Rows from block 4 of a small image classifier, named by matrix and row number. Rows with one number belong to one neuron. Each number is 128 + 24 x the weight over its row's rms, rounded and kept within 0 to 255. All counts start at 0. Numbers have three digits each. After the name is the row's rms in percent of the matrix's.
Before each neuron's rows are labels from the 100 images, of 14848, where the neuron reaches its highest value: "responds to" is what is common among them. Only what is clearly more common there than usual is listed. The data: retinal OCT scans (Kermany 2017). In brackets: how many of the 100, against the usual share in percent.
# fc1: MLP up (model.blocks.4.mlp.fc1.weight, 1024x256), inputs 128-255
# fc2: MLP down (model.blocks.4.mlp.fc2.weight, 256x1024, transposed), outputs 128-255

responds to: finding: drusen (26 vs 7.4)
fc1.552 108:137106119106148110172145117075144102098123139146096122131171145132145094157163107148128100104106084127102156145183122116148126115161106116167133127108165144126136104142141139110095123116127169127119112109170148123089138137122100091146161115106132112173091094131131152097136127111097121184156094070132126140122141128172156142179095120122121149115149145106114129132103123103176152112070
fc2.552 092:162100132134107108126147126183119119151088113113133169144165115144124136101105140121121098135121157136150112159168122146113137130130162121173113129116130156164124159145148126122155141187171105137127085128134143132156148095124112139077116075169126143112126091100094124147125102083086159124166180096136146177121141134161157151107188159109129138129094091124160093163182119156106100126141

responds to: finding: normal (83 vs 51.6)
fc1.285 105:106114183140110141123124145107135094135143129075119131116133123095111146107115109120156122111149148097122110089122124159110103116148135119154132153127109092121167115140109125145123099135126135151086109151142131065142161161156102134136106171122155116135133110136146129185127126123145138145143133139111073166126122133110078145113065141130109148081133122122123099113154115092172146103124
fc2.285 101:118107107111101139139142144165172098139162121142082082150167089087139129133131137168115144132099100144122097163126150063103112162105137142102199131127188124178129128151086132120107143169124083124108126158107153092149151135136139092143125133135124106144128141123126144068143164133119128128134139112161132152134134136103107161122138112138137116090163124097172072148118104116128096092131

responds to: finding: diabetic macular edema (61 vs 11.7)
fc1.118 120:135104126118128138117170151177089132110135109111138116157125107079157135119122152172139141147144159119135117123153130108179136125119149071116138112146121157084110125126128153060125141073147125165135143083150144125109131141132111139134138117117153139161111140159113124138133089099088117099138106152137138146138139132150141172155162142141184142122125159130123125094118141089111145123104
fc2.118 107:102158104114088158147118119127169141126100144130152146147092130176115122098177123150129132135158111111105166147104150109097137119119170142118140112124125137148128135102135089150123132111125086066132157064142137163153139166107131119107122148141139117099110143124153083160149112124158128120101116134116157145146100103135156132110132161136129146189168112113087142134121118076141134196162

responds to: finding: normal (79 vs 51.6)
fc1.560 071:061061163117145125146127090129128069135154137127138145155152101123113162109139104086067167137169115102095157164111092160099098148124146128158127138148170141160182115174106144079155163141135131062116121136118140147121109123175103098123098123127148141152116141157125100126117107166172119170164134145108143150136173110202134140114117123127096150114114133140144107106128132087128106116072
fc2.560 076:126157145120131143113111122145099138105083119150135121141106146104116082148112172134138149148119133139097139127102095125111120113124149080157147098121098163103113104085152099153156146125149103114142124109116088089108121149128099109152094088115063095126119143139159111160146121087117171096152115150094114147121129168117138148121103088114137138121142120115115101136102096137132175136138

responds to: finding: normal (95 vs 51.6)
fc1.303 097:160125083135164130169110098147102106156087134143163096145092135103155123159151088101071119097152155111133109155122115152107116139120134108152120145137093111110083142115098155092130136123149111140136146131146129114104152108138105162118159122156104102143146129114141134082128079150134079092086165124136104107137090136127134154133120124184107134115153168146118084122103148139101127142160
fc2.303 098:135095164138157149110123114150125152160118113161117135089122128087109127107098134122132162113108150100133113155120147124126141147133097139144110145112135137152073122139142157108133066167072141142118156144067142076159124120138141113154120125100092139165152137096137098140108109116124090076160158151111152099191131080127150196121130153144128169178133096135104109118159107123115155125149

responds to: finding: drusen (57 vs 7.4)
fc1.468 074:149112173162133110171097102171143129098144065110123134154131146141140152109102168111129079107115108125147129171161129150153140133119146145116110132120102151105129127165145162126108145126132096168099120073094108152102092132145103126129132147121146145132152171142155106094099130090111149109149126181138169115096096122158158141129122131118155106134132179165132092145131158109117111123117
fc2.468 081:112147167142156132143110097112119104103144114151108105083116115157091166120125107170136114114173179143121130170124134123145112128130106095148109141141142092127157179135121124115115131147090138141130124114146126148116137095108157102134145172083142107107158130139101121163131161127148108102112149117141119116108124124114105132119116121127138096107120134106137146128099122143147183188101

responds to: finding: drusen (31 vs 7.4)
fc1.670 126:136110105122117135133125118098132151112138171165131124167139142114138167107122124160110080104157130120152150098125103111184120177086096125123143114148138124101137121133116085116112154132158126140105161103075153084140162137112120144127121128159110141133123147111152115168129129115161118135126134096153102111152162132154135151143135146116141108139098121130138117118119148151095108095128
fc2.670 128:095146136112113109108094124122153123104160084094115105110139127166147125116171126151143113147117124106184134163134133129140131144158102148105159132099138138152090125116139157163168147098155113141164098106163104139082105059104126124119120114144111142102149116145147141076111167095125057127127138124090072137082137101121170143115107107147159160110137112138144100136170139148122112143135

responds to: finding: normal (85 vs 51.6)
fc1.261 085:121122143155120112138142151106120142136128152145113134140107126102147132131112116101095101151141131124149114142119154111135191125118073096131136111118109065135145171127150127110136150145130162139144106134108172141107125114122110180107085123175128117104085155115162135171160105162143090149143107103117151131133148119107110198086131086119148116135124141124134131172148149112111129143129
fc2.261 083:112107110121141137137123107140125128153106131169138116102104128125190136134154171103176079138107112128151179136154157108151143135085159151152119132073162101097146155151115169102102153120114074101112111127144132117100133113136096122159096153123145155120102145148090107109103148130132153112144106109123163177152138112150118169095164119178141109148102101123161142159122152155150073165103

responds to: finding: normal (80 vs 51.6)
fc1.256 112:142119099140140098117132108121147059110114134116166160129133107150116123105112136133088138138140137106143116144157129097161116161125094110176131093131129089124155156168117141109121127156136124124117130096075084187115130165150103121127133127106131138123174086108082136160130127117115128152164141146175104152127125102103148118098124107157102115138140070166166135120103140101137079133098
fc2.256 111:135127117094135116096166140127057157123152134143171145160139149152127148083113120133121157132104115071112110128101171105118129143152079139145152138119143123100110104176122157109095129160164147128136121133129106114147193141132148134101112096089120144094146107097119093117105121111123124122120120143132144146147157113184162134135131142134107128152130124144153167168125155104145084149070

responds to: finding: drusen (26 vs 7.4)
fc1.247 085:135150108127126174116143123119088136133122154148129120144064131174151113143114123114132104123160129086077131111141125150140121121124142152114126135099138136102110124143146173135129125148122137131168138087141099116170143129098103142147092092114120167106159134119058105092113125107131164126165129080142139129109169124140110138073143123168132135106099131087125124131111155123166158158106
fc2.247 081:112138105090131164089145126118168122155173113140136150114139143145117119137137105092159131112180132148112107149147111092103131125115130093105122114180125155123122114104142085142122129133140127086106101137091127158166185115125141162170152126134098099115153106134109115129159123177127106122188146131092114154120157111197166113101144152124093143159144092115118123085127105127127087120148

responds to: finding: choroidal neovascularization (71 vs 29.3)
fc1.613 132:120127138161107136121094138121130131126109160114105090127104127141137102154147115111111112136143141096112096132149106116124129122088131140140160129121133119132092136095087122143101145165144154135168164124124153140120114136163132151135126110103145129172156128159128138110149101110172133126190135099096103138134139126144126098117134134149148125147134140135125102138118102161171130136091
fc2.613 133:134112154097088101094113110127144167101161114132127172130147146139094153077166122087124135155112154159092153132115123127132117130139150149129143134172124133134120122166104150133147129113121128156133164143156092124105171147126144170120121147085114163096202174149168116120140139154120139128120155114165145146123089156090125111136120095185124100150144181110131177136124117124126128126116

responds to: finding: choroidal neovascularization (85 vs 29.3)
fc1.532 067:113127132149128129174129131126137129097144119102112113121150156103099138125133122113104157120142140158105130111125110126121079145168070120109115143127126156126101138103105113151141109149151154122089142134190161083111139122112152118095156162139147167149161068124119134118139146129166107138112098126130143121131157106112162147160104092124154134094122136112120145087133074094154123099106
fc2.532 068:098150106116134210109115127120139162144121139070156140141093166164144095178122132124182116088095109164104102141134105161110109134104119100175172104104153151125096148167145135132112148129113096118106116154105111152153115165091110147119095110139099117119120165113107136112099137131121105143169107144124099188094091109163117098111082154126095114147121129103144086160131163140131125162115

responds to: finding: drusen (25 vs 7.4)
fc1.203 088:140122170077098147131119133157128154156124121103113140137100193101139145108143099125128083132144125182156106122133064125133149113115121132099118163161102118092129139126120128128084146127138153146110090117122121151124147150144132136121093106140163122169132124132142121110121125130102090119144129128101159103104075104171138154088167140129121120118172165121141167158124141092159114113120
fc2.203 095:125159134159122161066148091109140120149143135142128122162124088111121115135133194132116139112129168111133102130132144117113148156161089137105119169086129157182130129123127143166135103172129106101096114115149135129108143126156098140103140124125147121125137134115153126087128107162093091145124133117145142075138114119133140156148138114120178124126138122097118125132136146131136143128115

responds to: finding: normal (89 vs 51.6)
fc1.636 059:143062104138116083120153132132131173090153123119113120109137093171155169114120146161120135145166170096131127080145168124131143115186132101149169175107120113102149105127111136155139109120114129101096144147115137145117119143116116081139131095135139139107117123152151102141141151132139147119146146189110164152117135112102141165099092129157155142155133160126135093155147134137133136130117
fc2.636 067:152164089116100127077113133132134145139135103107156139099094133106098138118120155107124100183112073121149141125110143129122156131145125126137095101146161125123162136156135100147142145154124117134103088132132122103083117129095153153149135129124164124136142113124098113152109107150100139117135196136118119157143127156110126162146167139109111151147121133097140118106151185143124057131133

responds to: finding: drusen (25 vs 7.4)
fc1.687 090:140151162120096107129095157133098133107122112134104147098159143121147136160110110147136100108123141090100098117117148132095139132110119122166123116129094108139110145139122146157142160107159120130126075114115096104113114128091082117189137152146126146126100114142133129146130136126096107140137150133099092148092115142087112172128179124122111120146108065150187164128160123144106127130131
fc2.687 099:138113134159155128159107112115140141146141112128138138154095106154092127125105178149101118128126123124110183095157168140123114108123180154167161148117109141154132134121146117118130175131100123125098175141127099150106129112118087119101130147124158098150136165128130123134099120087135155089099147118129107125125124148132092159129084118116090054084155130164149168086064122112144123106121

responds to: finding: normal (84 vs 51.6)
fc1.433 092:128088150143107137160131151114171116143080122100186116155144096161121152142151140127169156165088132115099130136137155121101104077091091188148095119119148130164131138180149103134124115140133112124141112117119138090124138116123158107138113129118129105133146117114098077136112121150124086144125136122123137090119119114137112151130065189121119151090119113119109152143129132133138134131158
fc2.433 072:128112104125145113102087149195138125103177118140147158148166146149121138079142130133091098116108131113128112123148143095122136137159126117124059079131125128109114121144096158123123128095109143130155155116159114113072175124121129128144121107133146148118086117110115126118170164147119146104127130157173129147118093089179122114080162137150142140135157142140094107084114144159131080167094

responds to: finding: drusen (41 vs 7.4)
fc1.470 119:081117113118122133187137112104151111113075141099101168121162139115115066150126123180118082138132115156073106101140106135131147145127145100146168114116128139134145095141113136154184120148105138121140163125164087117148154101093127104118133175130109146125100131091138129151165109133087086128124151133123177131144169119106153144114109091138107134138174154122119135140127103114137129105139
fc2.470 134:132156083148128109104093127101156111107117121135139154166082133138132134136136140115180165134147089135134140106152100096113149141096153127126142138141129113141173169152141120140111106109105093099165125117119130131140125158139128169110133076112148123133120090136138137145057134111130066155122172111136103145141127153130131155118096103113180148159111093123118105121158171116130121081167

responds to: finding: choroidal neovascularization (72 vs 29.3)
fc1.144 121:133109120137169088060137122117135137149130142171137153105111143108148116149133134155098110133109126115154091094151066135132122134140134120117095104114110140099145150124147131125127116139072131116129161164150155098128103104117131086130181108128088122110127140150129146075119144115190141141127130118125132129199116149187187118130113178149120114114117156118086092124090096144136139127142
fc2.144 117:159179142112102156129133140133142107130153182139176095148101125108113145123108091101135134170140170082135117150125094128125147116105074169100145108100149130157093107098084202124115152143152124143124155105154122102113150112081114155135115149126117130165128150092132098144143113136151137141091118107149142088123120120096097136131098116109150101131142173067140171142122120114133166138138

responds to: finding: drusen (27 vs 7.4)
fc1.758 057:096110066130162134097132103075120135117167119156152158142112101195130161109162151124139151145169161140158135161180113133142100155144134151113102154134149190131139131153114114139137129140118109143135114087088116147148193101136134137104102113128163149139143113092080157145124083106175148106179132129140140100102148104133138112140137144130106132148095135149135173102117153125103081132124
fc2.758 059:145113125102148156140149105131136146155161129132080129104131107097125133117153151129131129112133086121152124117086127099131128135114137159153143134170134100110122122143077141110114126140161147147108124136120129059091158072132118129161135140134137145107183151117133105125138173118159159150125083146141199144108133149189129141090127119121155121140165139131150127160119097086112108107138

responds to: finding: drusen (30 vs 7.4)
fc1.733 105:153135088121112143121136146111115112137125114107104093126166136085109121112119165053143107136106140117169158095147129138153172170126112090120129142112104156143123175158112115113124163099102143101085127142160123148105110125116153154111159140163127093123146159164132089164122145121120159148101148160112119154127182117122087134118108101114137056138120117169131146129120137138111131102091
fc2.733 116:120112161149144121117104108129176166107182088155127136115126137131149092081136124119163141106179110126127175169116133140092131106110106111122082146146124091126142138104078113162124161127120132137096131154075109142124084161114144126151155183109155112154131107088148093122136113106113149084111137113107111109094101172159132134140158133112103179102114157118138151110124164162094040135159

responds to: finding: drusen (50 vs 7.4)
fc1.432 098:125124146140119130134134113144128114098150107094125151129127147141163106126146103115142135104135115136110164113149122116125131125138149118103142189148111150146171150103057131128165092144143122120133106159116139160095105152148153133141076075118123081147104128098134121100107095155133152114118146193169121136090063176152123106093099133154132166120085125135152142149135114158146095140080
fc2.432 112:131117152109128159161132126143165106156155105186115134133114118135122125088119140131113161132120162054153104132128106128108146138133101132120136103138123149137073116121167132103142124120151121091175140084076147115171124142125121131116083180129171106126110098133138085182112120110121162142169132088184139111131211133091176172111124113082146149112165149141075095122147113117124111127129

responds to: finding: drusen (67 vs 7.4)
fc1.587 067:114103158120157154106112138111098116184114101116129139153133128127154112121055124158150117158167145138128165147124097156135116133122170119098126152137141183106134158092160091112165109099167140125122095096136158078123160129094161134127129101130143163098150096130119145127133118158117113098129174146096115117078125119094165131129103124131086105167120181087155112139094125111157106125140
fc2.587 074:119090138114167117095174118123109146119129135139122108112126134173111111155137113166114083132162107118134117137126134155116111100082097164136121112114156090047102113126138111134123107121156092111133118118153124097139141102151145148136144132115095158103140127133111103135134135128137146126131159119131148061089146185114139163132141156145125137116154167145162141124126164159099162135139

responds to: finding: drusen (56 vs 7.4)
fc1.229 080:129150148122135137160076064128119111109130071162078109154138157121146066146150149157116095167072094150113147136129121122118143136149159159162122148100119113116110163122133123151131120106124153121121150108160112118125094104123164097134087152097161117155130128091116128132170097148091095105154138152139149106141119102100138166109110114137143111148150156117126129089133145095167110084141
fc2.229 092:131120135154093136105130139094117135146106147076141164156121138161118145140130126135180119170177180087131124136182113134127136112115114113112148093173122121131134120166111140098149127123221107158126123129135136087124133126133135152125081090146103115093116120165130144154103107130154197175084129114151164131098117120086127108122130107140131127131123105140146140140114091124117133157163

responds to: finding: drusen (25 vs 7.4)
fc1.59 132:115189131160140160141143136140101158113122087180124142150111115132147121140131167157115094102119155083073103130122148125153162165132110104122138143120112085126127138122149128135147085155163112116097151105165148097118134113121128126125188066135145131068122153165127101084128149134127117122152055121134102119165166170129140128089133093170115090103094117146142112134148126127101135130171
fc2.59 130:156132125143107111153105134133155066092117124112149115105174155148138142146104107111176105102109148121182178132135152113074113116120150141131096155123173120102113159150126126167154109131111134108117114110127109146157118076181106125109149173133139123153156096127119122175119136155145112055138155137137123144103094156095121135159096120124115144194138125154115161118130111123075102122114

responds to: finding: choroidal neovascularization (59 vs 29.3); finding: drusen (26 vs 7.4)
fc1.123 069:078122158145143120128170162115113100091107153132103112136107112105149153114123123084137137150173121099165167159156131148142102116161122128118128161121114104126132120144163125107137115095115119108112132117144139094145120156090139144103099114107146142111135097083103145149112116141115132117152136137112178165139131143113092135134146101152134165163122117104099114133144179151163115161096
fc2.123 079:135132119124123137127125153118121177143080112105171138140141113134123144126116115157130143058110163153136120105174142181061137111074153127149148122103149116152105143115118103146144096127147109120086098150120141129174099133110103117119126113201131141120103184132140101099149151075111134122110137111177134098126196118109152103109072163139129142081184145108142116127154148121111091150117

responds to: finding: drusen (34 vs 7.4)
fc1.331 118:153138130116105065119130116125147106121097150093123084134144147131103164108097130118144138079165145070144168129122156139131153176156060145129120113127124128139174147133119072130148120129128113104125096113094141150089117142118128147135155139205143123085097132172133128129136122126124165107133133150127102128157132147106093142141110077115128099113102117132154125114149135142075129156122
fc2.331 118:112130124187145152172133122102144138119118080118180145114191105128152152132181116126156091118154063138132146123140155103129131111109112141089126165133152145094163122118167190129143136169142173127094126116181171098116116126086140120107148141108091142124151125097108148155114156121149131121126132099090103104132121120092107120133141127083098126147154107106130131124109149102111160115130

responds to: finding: normal (85 vs 51.6)
fc1.99 103:108122132147178121130097100135114080132132125109157162101122102169094171143123132178117166106142184172175106140116120130099151143098090148131130151115139131080172119118132118151143123149144170124148136129081138116143149128129123158135149148118107127094114106128112148143118122155137104115105119098126132140153098092144171120099132097120135111125116103151138146134129096129120104129108
fc2.99 092:131129116136123138118143135134158122124149160148147145131129112169159156114110109136165125167119122124119137169098168133115132146115109128130110180096090126071202131126152128122083095125125108114129120128120150146121115106151120126133136126132119142103101124181125153115113149129105089122137086161125113110110158108139156127143092126139135159159157076165129117146123107161131164126156

responds to: finding: diabetic macular edema (79 vs 11.7)
fc1.243 074:139118151086141135143165185155145129124143078135108152126122178136113146138092140096109086158092115126106126060123134111103134131102131157110142133101127088124122099101128146194122143157135129122140137130151112134132090120157100151173147133132155146110084104116129149146109147088142157142086187129148156122141135115152139144088127098104127178111125145175139126127113123178105153143107
fc2.243 079:152145148142169097103139112125160178125134128139087128134115115087122120099091080116087154142078144154109128134148108148118113155141150145132123124129133171141144136105117143124146121113159118104142149134159118132112142136122103130111083138093115108165148115124128148115132172146147095098144090108135117107129147138100127103128121172088140107100163158100123114117142092117127105108138

responds to: finding: normal (79 vs 51.6)
fc1.444 097:136127181170123131108184145136140110142091138108107118128137095112164128110144123119128131127120149109073143125099132127104129082121165087101117122103157172137088105137129118143185122121149117111090139122102122110111146132117166117093146124135131121136142124130164130107143117181102129132137116108089107103088111121147101158144124128140130103151130164094101138109102110132122123102128
fc2.444 102:105146144137153162142105126105152100121151169127133112119123125126123068152152147119143129107118104099132134185133166103171113163103098142124142134135114161147122126150163138131105161127129142079130122134100140114113155110164133112114128142103126144135122156137157106107085133120106105118114117123103114138139123113070187123126082154181103118175065121134142111154147154088152164133107

responds to: finding: normal (81 vs 51.6)
fc1.31 115:098162117128140136118137138165166134140132127119151101138147120130142112196122123152132108146096121134126138126147106118156132156121103140198128151073103133137105109114121130122150147112137099159112099143095105150123079094105086122102082112145116106153092175140107127152168143130130125157075149095137116118135099117119129132123111109152141129119137166135159110126125159123124154136129
fc2.31 118:145073187081081109162133124105185147138134125136094140133134102148120124120135152135125139106130122136103112139114119112171132146113095107091117154131143142161115106117095100118139142152100117116127107113141155140110117124149147169119123142131119105105103141138131080170086156157132104175157111149148094136107113081115197086142182096126101098118161123173163096175152160093161161125119

responds to: finding: normal (95 vs 51.6)
fc1.62 101:153153146153116076113138107101101140101106156106133133139133098143095147085174088122142066137126126118106160134106142146114125134141157188114108163132143148096132138080105172118113122151113136173094119114112138140140100139170144082127115142171160119176145135102123144131113114144165120119113122151121102135128152131088126126159110140127146168103161108137110097115118139124087110158111
fc2.62 095:161104098090150138137158132149168135122134137127125090118091122142089123154142163142143119175093101116092148141122117103116136191122138163110136184140102113167145134084153125056119109098118099102145119145172152122139138113123107128116161069133141092148098140115117136063129074110155102160096111100134126111163138140116117139118139186101190115126117095098118120132113124097103128095095

responds to: finding: choroidal neovascularization (60 vs 29.3)
fc1.323 084:130134107102148099113143122106123128143163138161171120099178141118152113109116100162093166138127121117107102154146109105092103165162166123087106134066118104096124131125146152122107185107128128158139139170103154097153132170137145119143121110167145101091116126171136070121145116186120167077160143113105105145136123113157102121124144123162102121131141128136124148144110131119122172139123
fc2.323 091:110130147084122101146160117134161098101111125160107123118170086150144126116158174075109129136117111130153125129135113140118155090131125138193105110133130151131106118110126105134159139141102129162144118112093142142105173106131119112088117146160136117121146157110151106109139135149151117099095127127130102074136116143103161138104153112081096209111138137129164118118089139138127151096106

responds to: finding: drusen (52 vs 7.4)
fc1.26 123:130117167166173150140100099102135138124121091109097166135154100140158108126132155088142123154113110142142153138159165139141130098135148149149102131103113150088121111187115148125082149113064149130151101116185134102122117094111108121138118142105140071140110101101111132155145141098119128114129103136124136086120112142115129138126134123157167139149161121146112163121141079095146101129092
fc2.26 113:133149169102169096121106153136145095127147129091122131102118105133140146111160106128100098119159099119113120193119132112157125110133105117140138118122135107174139142116112153146134131140103111097094147137080154149116099100146148174152117128123149130090124091133125143146115138141121109130113185110178186119131161147125150137131119117138084138134116078151116151100177167137145158123144

responds to: finding: normal (82 vs 51.6)
fc1.431 060:093135087131115106157101131143105086114098137121142085113118098111205150118141142125144109156128117133142138139117117117121167142106144137152124151112118110169157152139092145121089094132158152090096144137124196127103136074138183138110159137125143151106171141169112123114143098122145149125156146149116115140127162159085116129117107119122089138119152141129128109129144152143097147146156
fc2.431 064:131129129133129092119157116077127136104106159098105102148112119117120118093123083126140106141107116106145137095098121149114127118107126139102115118139117122114111117123103147111109072137085126141139116107164111134170128120135171103127128162158125127121099139141175131179116109091130142140117138123103153151151149145118120154127179142104145153145063119090122153127124086126132154094152

responds to: finding: drusen (51 vs 7.4)
fc1.686 086:130152158150089174098123171123110114118137142093173147155110129201122170142157114103127119122097151149106156147107097107145111133126136119100137196139111145119139170075125086132148133138157090131141078139126132114142107132147158124100112093126142115138116115146111154064125118143133119176137132110115119148136078119183132119081130147177123106162094137119136139127153121151156123112102
fc2.686 094:127111122114171126116150131089108135199107099142129132125118149081146113100109170102128136163120108137103090139121101168122128126106095189088116107090130132137065109113144154126147113129159119107133131097069184102149142097134140157129145123104089157144140122111141120114122168104124113101125152124140132098078149137155171116158116132110101157148123109122126141131143097153159088120126

responds to: finding: diabetic macular edema (59 vs 11.7)
fc1.57 102:167114134108105153127128141135097066133106180130082115101126120094164120085150160126130129102135149134100112142173119067111105117128134133119145117138183096116099107141122124152136124110116115144118103087095134130129097139135183130161137107148114121158157117134145088070138128134149121155125140151117096101176139135103131115125122104120167112180108138095132115124144139103157167101150
fc2.57 118:166121132152116127133129135149105083113164151111090138136157140104113096134144163136086121117163099143103122150124113137094118148161106118092096109140086141161149107136127086162127101132138141132084107143097113168140150139121116146078129151121133094164123154130162172135046157143134155143145125118106144106109149131136125150109081092143147066143073184135113130125117076172141178112133

responds to: finding: drusen (30 vs 7.4)
fc1.212 066:142119103120178128096189127113102114114151124102157139109109115155119133150076144112122099077122142099113131165095110161107111117127075107128141152134159136145167107097170136159097162167134128156143147110095148111127156154156177124109098092140155143120117134142114105117107153126178119136147127120108100125095166126093092142120087150176118148142105118084087149152112133122121171073134
fc2.212 063:111151133104106127115153113122116127150118150088126139117115153147109132124113092171120146164132142136142117168097118159146127120129160130143135109130086131138092120129116107094113088143121165126120103139113129111125138122140097149103087155101162123091161126114101130104147147131102114125114107099133140140116127151110099121163155102091148140156062118114170133093111156128173119135135

responds to: finding: drusen (67 vs 7.4)
fc1.629 101:126111164123145128105182129096104141131092090165134130145154134103132126122111139155114101111174114093105134160148123146118148138139157146125158161151134160124147176095148118085162092112160138124145075097142130106138154160112133122118097136157104082059129111114095144156154105136081093120147182108130137143122161122129128170133121090126126093164142141101181100155111152107134104149135
fc2.629 110:167135125160145129108118113139143127111149131125082155139138138129124135132141123133105122169116089137149140162122139085087125129115090153115155097080130089128091124110126100159186162123140109086098106134157126100145132107183137164126099125143138094123097166129115071136112126135086126158069134138140123120153145179104111152106160141130130142150199127181116159127170155140108156129137